{
  "model": "sound classifier",
  "dataset": "synthesized solo parts of chorales (CocoChorales)",
  "train_examples": 39062,
  "gain_aug_db": 10,
  "noise_aug": 0.01,
  "time_shift_ms": 50,
  "n_mels": 80,
  "hop_length": 160,
  "input": "log_mel",
  "spec_augment": true,
  "win_length": 400,
  "targets": ["instrument"],
  "num_classes": 13,
  "arch": "tc_resnet",
  "norm": "batchnorm",
  "activation": "silu",
  "depths": [5, 5, 5],
  "kernel_size": 9,
  "stem": "single",
  "widths": [128, 160, 192],
  "loss": "cross_entropy",
  "init": "torch_default",
  "residual_init": "none",
  "optimizer": "adamw",
  "lr": 0.0045,
  "beta1": 0.9,
  "beta2": 0.99,
  "eps": 1e-08,
  "magnitude_pruning": 0.3,
  "steps": 6200,
  "batch_size": 384,
  "epochs": 60.9,
  "lr_schedule": "step",
  "warmup_steps": 310,
  "weight_decay": 0.1
}
Rows from block 11, named by matrix and row number. Rows with one number belong to one channel. Each number is 128 + 32 x the weight over its row's rms, rounded and kept within 0 to 255. All counts start at 0. Numbers have three digits each. After the name is the row's rms in percent of the matrix's.
# convs0: first width-9 conv (model.blocks.11.convs.0.weight, 192x192x9), inputs 12-23, a 9 kernel for each
# convs1: second width-9 conv (model.blocks.11.convs.1.weight, 192x192x9, transposed), outputs 12-23, a 9 kernel for each
convs0.127 093:190186178170162152146143128128155128128128158162167128129122116116117121132147162156142126112128128110120128170169171169164160128128128150139128128097092087085128128157128162166169176178181128128128128128128128128128064065064064070075084091100128127119116119124135151128123128112109105104103128128128128128128128125120115112
convs0.128 105:139128148156162173179182187178180180179177174171168166168157154158163168169173187093128128128105128142170203142128128128127128130127128128137142128128128159128128128128128096128105110128110128115114114128118121126131101105113120125128128128128128131128131133136137138128028032039048053063068068069180176173172175180188200213
convs0.129 086:128101106107128102096128128145156128128128128128217128139145149155159128128128128159128128128131128147161176166163157128128128110101095128131130135136137136137140128145128128148152158164170162166173180128181175164154108111111128117121128128128102106128128128128128128152152152153154153152144133122150153161166168171172175184
convs0.130 107:160155128154157164173187206169165156148137123128128088172165165168169170171169172128098105127156196241255255164154128128128128128146152126128128110115118123127130101101128109128122128128128128128128128128128128128128153152153152153153150145142113128128119121127128127128135135137139128145128128148145135127128118115117128125
convs0.131 111:145145137128094087090090085113106105113128128128186173162170159128106120132108052177183177161128131130127116128146128122128128128128128125128128128116146170182188115110111128128128129138146146126115120131128137128128128128128132128145146128128170179169145128124127128113128128128128161172173170163178166144128088091101093063
convs0.132 104:190183178173173176183191201172170168163158151128140128175164155154158166170175179092089091128116140171210250192128128128163128128167169138128128128128128149151153128128128128128128128128128128128111128128128128128128128128128126128128128128128072071073078080086093099103128128128128128128179179128156144136131128128131138128
convs0.133 108:165163158152149147152156162178173168162158154150146146194180170167168172181191207110106109111128128140166202128128128128126128135142147106128097101106111117128129150146146145143142144143144128095091088128128099128116128135128128128128128141128128128119117119121124128123137135136138140145148154156171162159158158162168177189
convs0.134 103:092100109128130128156165171092096128128122130138150165134128128142143144148158174132124123128124129131131136143156170177183180172160128128140128128113128128115122174128169128128164167173181153153155128128141135128128183172128156128143128139139096128114128131133135128126128134128128128124128134138125116108100091086087093107
convs0.135 100:060054054054058065071080090109118133147128128181183183157156152128136128118107099179175170167163166166170180097091087087087084081079080192186183183128128171161147147149128128128153154128152182179181186128128197191175128128128151148144128125116116119121128135128154165128213206198128128162146132120147143141128148151148148149
convs0.136 115:163155143128112100092088081128128128104128116128128120158157144128103090073044000156160158155150128135125105129132126118114128112115125128128128128127134128133133072075084091102128123128125156128139128128119108128093128131130134139143138132121128137128133128128128128128128148146128128128147141128171163152135118103089069042
convs0.137 113:124119113106100098128103100094128106109128128128128150177175166154128127100069031151156157157147128117108088118112108109112128118119110144139133130128122107094090096101108114118128112111128175165147128128095084128128141137128128128115102087074128128128128128128124128128128152149128128128128128107146141130128104085073066054
convs0.138 111:154154149147148152161166175171168166160155151145140135190176167163164170176183199120128128111128128128168209150136128128121124129136128086081082082086090092094096139139137136133131132130128082077074074075080128092098142142142141139128128128135140136128128128123128122120128128128128128137141145148176173167164164166173182194
convs0.139 120:094115126128141128151154128075078090100110115121132128143155132128128128128128128078088093128127128126128128128130128128128116114114128069092106120126125121123133059079128128141142134126128066070128091128120131146165066078098115125127128128128058066078097118126134128128072079094128128130145163177058090119152174128176176175
convs0.140 086:132132128128120118128128109128136145155165128177179128151152148144141140140137132128156151128143146153167186188128128128128128128128116105107109128128121126128128128128158159160159162165170115119128123122118111103128118128126131132133135132133115128128128128128128150158156160128128161128128128138130133138143149154158167175
convs0.141 091:128104093086083080084128107091095128105112128115115115125119115113113128128115113149148149150154162172188211128128128128164161160159162168168170171128163128128133128128128128143128145128128128151159164164157128128128128128128128128128126128109100103106111114120129128128195196193189185128128156142115110128104101101105109122
convs0.142 094:128128128128136128145150158170172172174174175173174169178171167162165168174176177128128128128128143152173201180128128128159160161164164128128072078083089128128097157155156154155156160162167077080128082085082080128128117120124128128128128128128135131128128128138128128128144149153155155156155149144138128128128138128155167184
convs0.143 088:128128128122106096094106122202200193187180170163155147128128128129128131128128168113128121132150173198223251128128128137135135139150165170163155149128128128128112128128128117128128128128113120122128122128128128100093128128141128128128128130125107102097092091093102108113160160156155152152128128144200191182170154139128128108
convs0.144 101:165128128145128128128128155150156163169177181183184185128128137136137142150128157128124122128117118122133150207200196128191192191192195144147150153128128128128128133134135133128128128128128128128128128166128128158128106128117118128128128106102128128099128128128128128113171175175173169166160128143123128128112112114122130142
convs0.145 130:128118128122126127130128128175165157153149149150151157154144142141140141148153161160152149146139128116103092000020043057070077081072048128104105108128118120128128110113128123128128128132128131124128118128116117117118112112128117128128128130133128125122123128128128128132128128128128128128128128121155149148150156160167171177
convs0.146 102:160163165165163165168169170164163162159128150144128129198188183180182184186189200103128128105114128149180224154147128128128128132132135075076079082084089091090092129129131135138141143145147048047045044046047051053058111116117120128123128128128149143128128130128130128125124128126128128128128128128168128167128168171176187199
convs0.147 094:128128128128128128128143151159161163165164166165164162173168163161163166170175180128128148128146149158174199171163128128128128128128163075128077079080080084085091161156156154151152151155157128128128128128128128128128128128131128128128128124122128128129128134128128156128156157159159128154152128128140136135137138128148159175
convs0.148 090:128128147138128128140146156114117118128128128128128087151149148150151156157155152128138128145157173194221251184128128163159128128128149110107107110113119124126128128128128128128128170128128084087092094091087077069062122126128131133135128128128116121124128128128128128128161128128165128165128153143136129124122121122128131139
convs0.149 093:128128128128157128128128147164167128128166128165164162195190190190189193201207216111105128128113128128128189128128128134127124125124119062062063066067073078088094154150148151153160165173174061056053053052053060068077106106110110112128128128128128128128128128128128128148119119117117117119128126128143144128128154161172187206
convs0.150 079:128128128128110128128128136175176174128172128176178181172172168170173180195208219146142144148156170187207225128141128120128115128128118080078077078078079081085092146139136137144154166177183128109105099095091094128107099099098100104111128128128128128128146128128128128174126124125123123126130134128128128131128128134148167188
convs0.151 107:127119117118127128149162176096097096128128083079079128141130124124131140144128140128128102119136160185211243198128128128153128136137145181175171167166166170128128127128127128126128128115104146146145145150150150148144128128128128153145138132126107111115121128128140140139189190186183182128128171168128073128064065067062059128
convs0.152 093:152135122111128110128128175187184178168158149139129128186175170167168171186201216128128128131154181214250255128128128145148153164177192128128110128100102104107114128128128128128129137128128128128110128128128128128111128128128128131128128128128101100101103107117128139128144128128128128128128128128160150139126128119124132141
convs0.153 099:128128128128141144150159164182181178173169167161158156194183176173172177184190200124128120128128129128167198162152145128128128128128128057053054058061066071076078152148150149148146147150151093128128084081079128128128124128128132131128128128128132127126128128128138128128130133128135128138128138128157152151149146149158171183
convs0.154 089:128128128128128128128125135150157162167170172174172173161158157155158161162163160128128128128140145159176200181172128128128128128159159088128128091095100128107112156128155155156156160164168128128126128128128128128099128119128127128128127128128128128128128128143128128128147128153154154153128128128128128128128128128137148162
convs0.155 088:139128152155150144128123115189188187183128173168128128197194193193189185181179186128105108115123134128164128128128127128128108105101098128128122122123124130140153154147147151154160167176181040027020019022028041049062109109110128128116122125128175172175172170163128128128128128128128147128128160128133132134137139128144154168
convs0.156 090:128128128144143145145145142133138137139139137134127122159154150147145145146146144128128128136141151168190218182175170165161158154151145104107108110110107107128128150152155158159163169174176071074077077078074069066060107112116120128126127125128128128128128128140147155159159163169172171170166158146128125128129132137145154166
convs0.157 100:166152128121128128128136162192193190182177171163158153170162159160163168174184200128128103118140165195227255128128128128128128128154164162153145128128128132132132128128128128128128128128128128128128128128128128128128158156155152152151151128128080082083084088092099104105154150148128128128128128128167158148138134132134137144
convs0.158 092:128078077077075078080128128106115126139149157162168168128128128141142140141139133152149148148153156165175193168128128128139128132128134128128128128157156152146138137128128128148148128148128128155164173171168157146132121125129133133133128128120114117121123130137128128128186187187185182176128128128114109111117128128129131142
convs0.159 100:128128079086097113128150128192181173166164161160160167159144139143146152166181195135123128128128128128128144000014023032038051066067055128100128128128128128128143128128128128122130128128128128128128128128128126128147128128128128128128137140146120116115128121128128139128128128128128128128128128142175162160161167174188201214
convs0.160 083:169165162157151146143146151181178178172171168166167171153145140140142146156166181144137132134138155177200227164159157128128128132127124128128128128128088128128128155128128128128154128128128107105105107106105128128128102100100099102104109113119128125119117116121134148159137135133133131128128128128166162159151147149155167178
convs0.161 092:126128128128128128128128159158157157157155156160160164180170167167167176188200210152128137130128131128128176128143136136134135136134132066065069073075077080084089158155150147145145150154158128128128128128128128097105130128127126123121128128128128120119128128128133128128128128128128128128128128128153128128149151156170190208
convs0.162 071:092081068060056060063078128151150147143140138133133128181177170167163163163168174173174173175173180191204214158155154128128146128143142120121128114111109112122126100102109115128141155167173128128128128128128091081128094097128097101103104105105070072073078085097110131144142128128128128128128128128134128127128126130128153159
convs0.163 106:146144142141143148155165170178176176173168163159155153196186178177179183189199213113107105106108128128160198164151143128128128128153158064057053055059063069074079144141139128136136128139138092086083080081084090128128128136137136136128128128137128113113128128120128128137130128128128128128139143128128128149148151154163176192
convs0.164 104:171162155143126115117132134165156148139128128119116108134128128128099097112134128128128111109103128123137131093106111116128128141150161128110128128128100107124132059072086102128128129128128128128157128128128128101096128128128105118128128128128116121128128128113114117122128128128128128128128143128173163151133110088075071063
convs0.165 104:128162156128150128158167175128128150150150146141128128186178173171173176182187188128128118128130143164190221191178166161158158160167173128128081128128083128128100129128129128128128128128128077076075128128076128128088128128128128128128128128134095128100128128128128128128146148148148148128128151128139135128135139146157168178
convs0.166 063:100128128128108102128128102128128185128128128158128161141131125122119119129145158173174175170165160163171180075088128128128128107097091128128128116128128109128124083077071062056058057059057138133128120110103089084090102096086076074074081092097145143128128128128128128128054051047045043043051061073128169155142128128128128147
convs0.167 114:166160128129113100092079060099096097099105119130128128153151128128101109113087025151153152150128149128124095149152142127114102128128110148128128129128128128130120076081091100128128129128116128160128128128128107089078135128128140147149128130114109128128128128128128123119128128128128158128149128128169158128128122113099069029
convs0.168 088:155128162128158152128143128128128155156128158159128158176174177179183185187192198128114115118126128128175196170164128128128128123115109097092094096099100109121132150145145146152160169175182057059059061060059057061066107107109111128117122128128128128128128145128128128128128128128128128146128128128128128128144149128173192211
convs0.169 101:128128128128128128103128114161168177188198206210212211132128128128148155158155155128128128128125128134144160157153149128128128128128128180174175177178178175172172138138135134136137139141147181184187128128128128190128109113117119123123128125128103100097096097128108128128192192192191191190185180128156155160163166169171175185
convs0.170 111:160154143128120116115119119141132125128128128128128128142130115128109119125125096118128131128128139128128112070089103114128139146146150128128128128128128113112112067071083095110128130131128156156128148141128128074053128128128128128128128129120121128131128130128128128121148148147146145139130128128159143129128100087077073058
convs0.171 102:128128151128128144152162173177173169164159156152150150188178169167169176185196206112106128128128138163195235170161128128128128128128163128091128128094102113128125136128128128128128141128128128128128128128097104128128129132128136128128142128128095091091091094102110128124149151152154128128164167170162154146140137142152165179
convs0.172 097:155161167169169168166159159186184182179176175173171168203194188186186188190198211128128128128128128128159184128128128129122120117117113080080084088093101106110112130129129128129132135138139096090081074072072074081088093096099104106111128128128146140128128128128128128128034035037039046051056056056181178177177180183192202217
convs0.173 095:095080070063061064070079128105110128128128144150152155106104104108111112111128098163160157156156160163171183152128128128128128128154157165171176175172163145128095128128128161159155148128128161166169168162128134128095128142147147144133128094128094093094099128128128128150128164128157128128128117098128128117107103100128095128
convs0.174 115:128128114128128142156165171164161157155154154156161168154139136141148158170181199116128128128128128095108128122128113112128117128119110135128128128123128130128128155148144140137133131130128103096096100108128133128158152128140134131128133138143133128123123121123128128128139128128128128128128145156141130128132138149165188217
convs0.175 095:052051050051128128062128128137143128165176184191195200127128128125128134128134137161158152142137135135139150128128128128115111128105098149147128128158160159159156128128128135128128128128128166168168128128163160128128128123128132133135135132130106128111114128128128141128172128128173170168128128128129128132142148155160166176
convs0.176 102:148128150151152156159161164168165164160157155153149147203194188189189193199208221102098096096101108128128179128128128123121128128130134073071072077082084088092096161158156156156158163165167077073069068066072075128128117116118118119128128124128144128128131128131128128128128128128128128128137128128161128128128166170181191206
convs0.177 112:144136128137128151157128161156148141138134136137139143158142136137141149161176193128149146144128123112104109047059067076087100106106090123128112112116118120126131097098099128099096128084080145139134131129129133138148127128120128128128128128128128105100099100128128128128128115128109128128118123128155145144148154163176189207
convs0.178 113:145140128128144149155159165176169163158155155158161165177159153153157164177191214128128106128128098102113128117111108106102102102099095144129128128128128128128154169163156154150148148149148128128128119128128128145158128128128128128140144148155140128128128125128124122128139130128126126128140147155149137132134136146161181205
convs0.179 109:110109111115123128145157175144136128128114104094083128157153151151146128144128128128128123149171194222255255128149135121128128112110120135130129131136137140128128112113114128118128102128076147145146148153155152128128161159156150142128126115106161159128128166164162159157154152151128128128145128128090128074068066058045033032
convs0.180 088:088092097128123136150161173131137145154159162160155157122124129144161176180181173167152140132131139152168183128128172173176175171163154140142128128128128143146152146140137131132134128147128128128128128128148128128128097128097128093093095095097077077080082091128128128149099098095094095096098101106128128148128159163128128191
convs0.181 110:177174170166165162166169176178173169162157153148142141193177168165166168172178191108108110128120132151182224163152128128128128128144128128096092094099108112116128144141139141139141140142140128128128094128128128128112128141128128148128150128151128128128111113115115116128143144145148152157161166169175167163158157160167175184
convs0.182 096:093081071062060057060070128128128128128128128168180189156128142140128128128128128172171172174174175179185199144128128128113098128128128128169176182184182174128128127137128128164165158128128168176184191191185176128128144128155128152128128115096116116120127128128128172185191190187185180128156140122119128128104128107111116126
convs0.183 087:128130112100091093108128128187182177172165160157156153178168162157156164182204222128114124135150172196221245149140130128128128128153166132125128118117115117118123128128128121126131139142142100099099099098128128128128128128128128128128128128128113113114117119128138146149147147143144143145128128128159150143132126129137147160
convs0.184 109:129128128120128128128159165166161155152147148149154158167152147151157168184203225113128093089083081086102124129124118114113114118121119123128128128128128128128128154146142138132131131130128111103099101107128128149164137133128128128122128133139128128128128128128128128128129128128128128128128142151146131128128134144161187215
convs0.185 104:140146128128161164166165169162171178181182179174168161175176181188197201198190181098091092128128118132155181208200190128128128128128128109107128128128128128128128128138128132128130133136141128128128128122119118128128075081085089092093095095128128111128114128119128128128066128128128090128096095093126125122118114110109110124
convs0.186 094:149149145144143141138133133158128128145143128128156164151141137137141143150164184155145133128128128128128128129128128128128128128102092102103099093084079074075084128137136134132129130128131113106098096097128128128128117113106103100102110119128128143128121116114120130141128131125123124127135128128139128128128128128128128168
convs1.127 067:081128077061086094128128092128106128128128128076069063128160128128128142141140128128137113075063064065069067071128128128139137145128126212216188150128136131126128207194128128128163163158160054128067078128128098128128133149138101090090086085090181161136128128128128128114128128128111114113108112128151147160150145128128128128
convs1.128 099:156153152145141128128121110083083085086086083081079078102114128128128112109102090059068073076086097103104104128146128128128156128128140071061051039041045051058063128118107101097097100102106065069072078085091099103110049049047039035036037039041057058055053055054051054065097090083081080084084092128128145128128133120105095083
convs1.129 110:128148138134144150151153153128110128103110106104100099128128128120117128119118112140128128106128085128128063128153159151162160159150139153128122102102108118123128194181128159168174181182182102104103101106101097098114108111104088088088083088097132125117128128130126128117120101082071071064059062066142128149128128128128128128
convs1.130 104:130128128128128128128131128075070066059061058058056057128128128128136127114103094128128128123128128125122124144128128115115113108096060112111128111111111128106128135127116108101096092128128128138141128128140139140144060060058050048047046049052091094090087084081128085092128131130126128128128132137177128128149132113095085076
convs1.131 128:030046071103136168187194198128137128139128140128150151094106122129128171202205207097128128128128150166167162092128128128128128152156153110117114119128128128120135128128075128128128124136144146150128128128128128128142111128128162173174170166166073077089102114128162183192128120117113107108115128124056040043066107149128184206
convs1.132 099:151128135129126125128124122056058056055055051046041038128149128128129121115108099078086092092097100102099099133128121115119123125124114085128128081084128090128095128128128128107104103105109078088092096100102106106114054055056049051050045045048086084082077076076075079091086076069064062061062068077182168157148128128117110100
convs1.133 108:128116128128111110110111128094093093091090087083081075087094085075071071074077071098105106102105105103097091150128135130130128135128130128077066056058066075084128172171163156154151146142140117106096083077069064068083074071067063065072075081085097096095094094096096104128099088078072073072073081086128128128124116107100093088
convs1.134 097:178174166155151128128128146089083079078128085128084086138128128118114128128103100120128128128128114128128128160176180176178182187186128128128128120128128128131118107099093095106128128131128150162168168172177180128128128112102085079076072128067130127126128137137129118128123113099095092088079065054142128144128138128108090069
convs1.135 115:128128130128123128128128128128128128108128111108106099132128119128128128128128114128116109100128128072060128152161158150149144138131128128131120110128128137128155189179170165128170172172171128106128113128126128126128113119119114118120120124130125113098093097098097128092112101092091096094095095094151148128128128128128128127
convs1.136 132:062075097124148170179187199133135136139144151157159159107113115110128146180197210162150147157159154148147145131137148160163158155159171128124126131128112115127148097094096101112128128128128088128128117127128143149145123134144152149141133128131116113116127142165183200208128136130124116116128119128128092128128126147159173196
convs1.137 119:114128140128163165166173189134131126128134145153155159128128128126128151167183204128147128184185167152145147128136141148154155154159174124128128146146144150160175100108117128128128155154156073128079102128128176178173112128128174169160150149151112116119129128158172184193128120121128123128128128128128104128128154167169179198
convs1.138 113:128119117115116115112128128092092090087086081080077075076083077065060062071077069091099100102110117122124117128128140138141128141141128091084076068073077086098104128142136133130128128128128128120107093079073071080097074069065062064071077084092071076081085088090094103112084077071067068070075086093122128116114107100093089085
convs1.139 169:217206194185174128165170176121128128129124114108111113169168170179181155128116128131140148150128128115116126157140125121114118128128128172161162167181174133107099174176177169147127128097081143128128101094092094093080163143138145146146128128138190185177168156146128128127128154160128128128130119110187189184190201203153128130
convs1.140 111:128128129125133140144147146099095093090097094092090088128128128117116118117117113129125125118115108128088074137128128128128128128128128149128120099097100108113128195186170167174180185183181090091086083088084079078093098097094081084085081086096125119112111121126125128122111095079072072065058057055128128128128128128128130128
convs1.141 098:128128128128128128128128134102097092089099089084081076145128128117114113111111105114106095086083074060044032113128128128115114128113102128136128128105128128128128217203177167175177181181180128088091128128128128128123117128128107128128128128128130122108103111110102098099124110096086128084128081128150140142128122115112111097
convs1.142 104:130130126124130133132133128083080080080086082080080077128128115102100101100101098115115113108110105102091078133128128128128128133130128128128112094093095101128128205202193184187188188183177088089084081082082078078089093094093082084087086090099134133128128132131128128128102090078068071063055053050140135128128128120115113105
convs1.143 064:143127102076101105128144160128128128128128128066060059128128128085076080080084074128128128128101078058051043116128108074082070076069056147149125128084128122132146190128145125128128153128128041128062066128104128128128125142135075058128049062078152128091066089079071077128176154126104107128128128129128128160128128128128144115
convs1.144 100:135128126123128132132134133084078073072076075074074074128128128114111111109109107101095087080078076074067055128153149128146128142139128128128128128088091128128112160157149152161169176182185090092090090093093090128096101105128089094095095128128129122115109115114113112116089076061049050047044050054128128128121128128128128105
convs1.145 107:128128128128128129128128126099097097095095094090089087095100101099100100098095090128128128128120128128128127062063068072086102116128133128128085070062056061128074167166163160161161163162159128132130128128128115111106128128128128128147153157165054062062064064064062059057128128128128128128128128128101104105097090081079080079
convs1.146 103:128128130134138128141139136061064067067068062061057054076085082076077084090090081087096103105113115118118112128128128128146128128128128110104091081081086093099109128128128128128128142140138089078070059052045047056077059063065061067071075080088069077083088093098128128128084076064061062067073086095128128128128121116110103096
convs1.147 106:135132125122126128131133131087083082081087084078077075128128111101098099099099096119120119114112109100086070128145145128128128138134125128131111128092128103128128208203189178182182183177173086086081079083082077080094101101098085088087087091104125120113111116119117117119113096078065064053042039043139128135128127123118117105
convs1.148 101:148147138130142146150150149089086082080088078072067066128128128121118116113111103122125122115128128078059050117127128128128128132128104128128122093094100128128128204192165145156158164164164092098101097102097089091117110115111090088086081086098116115110112122124115128128135119097086086076066075081154128128128128128118115097
convs1.149 084:138138131132143145147145139084080079074081067058053048076088084066064066063057039114112108099100094085073060135148152149160165171168155139127101066061069083094102128128128151128128163160157081078070057057050044055089095101101084088095099106117083085086093104102095085084121104084064066073078090098109110128119128128128106128
convs1.150 068:168163141104128116115128128120104079053075026018027031116132125076062063059057035154155148124103072052050042128146158136179155159146128181173144073059080098109123128170143123128152155128128084090081072111100090109128142162168105089091091106118114109084065098084059059063149126094061067076128096128119116128127112093090101075
convs1.151 112:135127128120127136146153163128096085079080072068063058135143128128137130123118109077083085089096100128077089132129120106128128096086062128128128128128128146128128128128128128128126131128136122128128146128128159156151094095090087085086087091128125128128128128098092128128128128128128110128111116120128151128143141129113101088
convs1.152 080:128128128086098128128113128128128128128091062037029030128129113075065059051047036153128128119102076040027020140153128128128128110094065152144120062061128128128128128128128148151147128128128128128128099128128128128128127138126065047032031047067139126103088098088073070081128141112089088086087099106156145128131109087076079060
convs1.153 107:123128121118120123124123128094092088089091085081076071092092084075074079081084078111114115114116111103093080143128128128128128134133124128128099084083088097101128204202192181180178175169165102095086073069062058061077090089084075076081082089096120119116116119118119122128102085066055056051050056061139135128128127119111104096
convs1.154 109:138137132127132135137137137082082080080087082082080080127127128110107105106105102121119120114114108102091073134142128128128128142135124128128128096096128128128128223217205193194196196191186092093092092098096093095128099102100089090092092096103128122117116120119117118128112101087078078071064061056128128128128132126119117110
convs1.155 063:138128128121150156153154128101085074062073046029023024084097101086093098095081049147151144120108096128064128128128128128134130140137128185177142079080093106115125128128128128128161160128173073068057050056047044059092139166170137132133126130138074083128128108104089128070128117100090096097100109113128128128128128128128128128
convs1.156 099:128140132128138140140140135089085082080085080074072072128128128117113112111109103126121117108102094128073059114128128128127128128129117128148125097097100110115128217209190178185192196189184091091085081085077067067087099104098078079080075078091126123128128128128128128128109091074065068060050055061148128128128135128123122109
convs1.157 074:129113094079085088097128130128128108128103089077070062128128117095083073059053041128127128107099090076063057128128117096097092089080061105105128128128128128128128164128115096128128128128128128128100101128128101102115080085078047042034030030039105092070059065059053055071128128128128128128128128128172128156132111092080082069
convs1.158 112:142137131128131134136141140097096092093098098094091088128128123111109109111111109119116114108104098088074060136143128128128134134128128128128128128128108128128128208202188182186189191189185128128098102128128128128119113116116107128128128117124130123116111116117116113113121109100095096092087089087128128128128127124119120112
convs1.159 086:139128125113132128128128128143128128114116104093086079120126118096091083078070053198189170128128077072071068128128128105133142128148137135123085012128128009035051172160128127138142144128143128128128128128134118111116128128128128128128123130139092086072062070069057051052165154128128128128128128128128128128128128128128128128
convs1.160 070:128135128128128128128128110118100079060078039024024032128128128128128095089085067139136125086060031026037037128128128128145133128128128128128128128128086104128117128205172142128128128159128075078073068097090081096124129147139059036042056073094153136109091111101081082089128140104068069074077092101150143160146128128128128083
convs1.161 097:135130128128128128128128128116106095086093076063058056114119104072066068072072062136130117100091085073065055136147128141150147150145134154142116078074080094100110128128128128163128167163162128101090077077065055061092118120112079080083087100117115111102094102096085079084128103070035038029035060074120116123120118113107108095
convs1.162 079:128128128091128104113124128128128128055078048048057059128128128128097096089084067195188128128100128128054051122139140108149128128128103128187165103091109128128128216128170134128167169161161081128128128128089128105128128191197121097095092108123161144110082118108078070069128128128083076128078098105128128128156128128128128095
convs1.163 106:130125121128128128128128111103098093089090084078075071085087077065062066069072066112111109099098093088082073128128128139128138138135128120113095081084090098107128182178165156155154148146142128106094077071062058069088093091086073073076080088096109109106106108102101102110109093075065067066070078085137128128126119108098095088
convs1.164 157:128165128161160164172180191102107128128128126137144147140139128128128120140152155172152128131126121116128128159152148144138135137144156178160143139137135133134140070128128128083081128128072104121132140139139144153159127128126128122118128116128111101098103109128128145128128128128128128128117128128128128128129152165164167175
convs1.165 103:140137133127131132131133132083080076074076071067066068128115109099094095096097094096098095085080068058048037128128123118121120121117105128128115103128128120128128183178168157158159156153154101096090078075068063067086082085084074075075072075082132130125125127125118117128114102092082084081078084089128137135128120112103100093
convs1.166 073:187128128101122128128149144128134128128128059054058056128211213128128128128128092188188128159123128128128128134157164120193151149128128209128128104066106124128128176153110055099124128139145076083074062120105094103124174198199116074087088098113145128085052086084128059062128155119077069094128128128134128128128131128128128128
convs1.167 135:054063080109137162177187197133134135141147159165170171117118115128128143182204222151142145158157145138135128102099128129137141148165189114128134140131123128129146101102109128128128128144128081093110129128144147150150128128138128148128137135136132126127128148164177189198128128128128128128128128128104095128128133157170179202
convs1.168 086:128138127128128136136137128084076070065128059049049053123132126096093094089083067139131125105091071051040033128128137130147152161154141167152127080075080097104111202195171157170176177171169081077063047055040033050090111122123092097100100110121119117109107121116128080128129110083064068067074089097128128128128128128128128128
convs1.169 115:128128128128128128128133134108104099097100098096093092134128128128128107105105102128128128099090081074065057159167168128128128157128128128128128100128128128128128179172166162166168172173175091094092093100103103107115107109106100100103101105112139131122117122123121118128098084074068070069066067063138135128131128128122128128
convs1.170 152:145144146151149159175194214128108116124130145157162162132128128103095119144162173168153151159159151136128128167164161157146136130138157148141140143134127127137156069077082128128128128128076078102121136142147153162166127139148156154128128128132087084091108128128163171170142128128128128113113128121128127118128152156148146155
convs1.171 103:127121116128113113128116118100095090085088079070062053121124117097087084080078072099101099092088080069059052139128128125127129128127119128105128072073128128090128175168156143138135135134135104103098091091085081086101081081076061060059057063071120119114109111110108111128117097072052052046047058068128128140133126116107101091
convs1.172 075:128128144128155158153150128102098092088095128069060053078095090067070073073070042110102092081083091089085128135155164168182187189180159156147111061057064077083090150138114102109114128128128046047045048059060061069094083089084055047054059069079055051042045062060054055058134118099087089091093103108128128126126128128128128128
convs1.173 066:128128128090098099128128125093082072074086087087128091128128128128128128102128101121119110096095083073059047073078071055052050056052045128128149137144148151155154233236226216219216212205200128128058087125139128146156128128128128128128128128128137120096082088082073068128155128135128136134131129129128128128128128128128116092
convs1.174 083:128128129110128083072070072128128128130125119111107100109118110096086073071069066124128128086088100110128128128128167160156128128128128068065057045045061091118136128124119118125128143128128128128140125115103093087087102128128128128128128128128112115111106103094085089128093091088128089094098128128111118123127126119112111108
convs1.175 111:128128128128128128128132135094092088088094095094095095128128128108106105104104103128128118114111108128128077160165163128156128128147128128128111098128128128128128188185181179180182183179177093092091089096097099101108101102101094096098101105110128128125119122122120128121113102093090093090086085084158128159128128128128136128
convs1.176 098:128128129128131130130127123089089087086085080075070063060074071059059061060059042095098100101107112114108100141142128144149153157159152104095081063064068076086095179128169161128158155152149100091080067061051048055073073073074069076085090097105073076080082089090088090096094085069062063065067077083128128128128121114106101093
convs1.177 091:126128128128128128128122119128128113109107103099095089088096097094089084084081070145128128128081079083089089063071080090106128140151157071069054025010003013026034128128128128128128128144145135139141128128128114104099128128128128113128128128128069079128128128128128128071128128128128128128141143146072077079077072067064065065
convs1.178 090:128128128109103128128128128141138133127125119115111106093097093086082078081082076118128128081080081087089086135128128128128128128127126053055050040040046065086095127131130131128128128128128128136134129125114106100097110109108104105105103102101117117117116115114114128128106106106104107108109112116103110114120119117116119121
convs1.179 135:128128128128133141153169186128094081075082083082079072134140128128145143139132120114128128128128128128128128158151142128117128075047002138136128128128139135128136128128128109128128128128128130139128128150128128154150128090128128082085088095101128128128128128103101102106128134128134128128128128128128128151148138123107095085
convs1.180 088:186178158136143128128124128128078064056068059057058057172175163128128128110106098123128087050045034034038040124145155148168128153128118128151127089087095106108117201179146126128156165164128082089089090101099092094116132136123084082081077086102140131117112124114096082080128104071043041027022041057158150159128128128120119103
convs1.181 110:123121117115115115115128128076076074076076073072072068099103098089086088091091086095101103100102104102099094128130121117120122126128125087083075072077128128128103161159152147143139136136135100093084076071071072081094065061058054056063066072077092094095094097099102128120096087077073071072076083090138128128123118109099091085
convs1.182 105:137132124118128128128137141105104103103111109105099092128128128107106110112113108115112108128128128128052030124128127116128128128107097128128133126128134145154162211204194189194194195193188093105128128139143128128128128143145138128144128154160116110100096102105101100128138132128128128121128125125150144128144128129123120112
convs1.183 074:128139111075090090096128133150132112092108069041034035128143133081067063054051033128128128135101064128037030128128128128130114117106088165128128128128074101112128203186149109128143146128128083128081128101088079128125137158156078050044053070089152139105076098083061061072128128128128128128128128128128139156128128128128107088
convs1.184 083:128128128128128128079079077128128128128127118110106100109113105085066052043044039160128130128091091094096098128128128169170167128156145128090068036030035057082096128128128128128128128128155128128142130127113096088089122128121128106128128128128108113109106104096084078084097092128084088090092100105096102109111110100094097128
convs1.185 107:161164166168174179177170158063061060059063062062062062128128128128128128128128132008015020022030035039042046096108118126128128128156128128128096076076074079080085154143130125128131136140144069077080087095100102108117065065063056055056052052059101100096095101101101104108068055043034033029020017013128133128120115108103104097
convs1.186 057:085093128051128062056057048128128128128134115094076067093110107085079070053041016128194128128077068068070128128146162154174150147134115128128128128118128124122128173155127114142147142146153117127128128128128128128128123143137082063066071081092203128128144128128128128128157136105090094091090103108128128128128128128128103082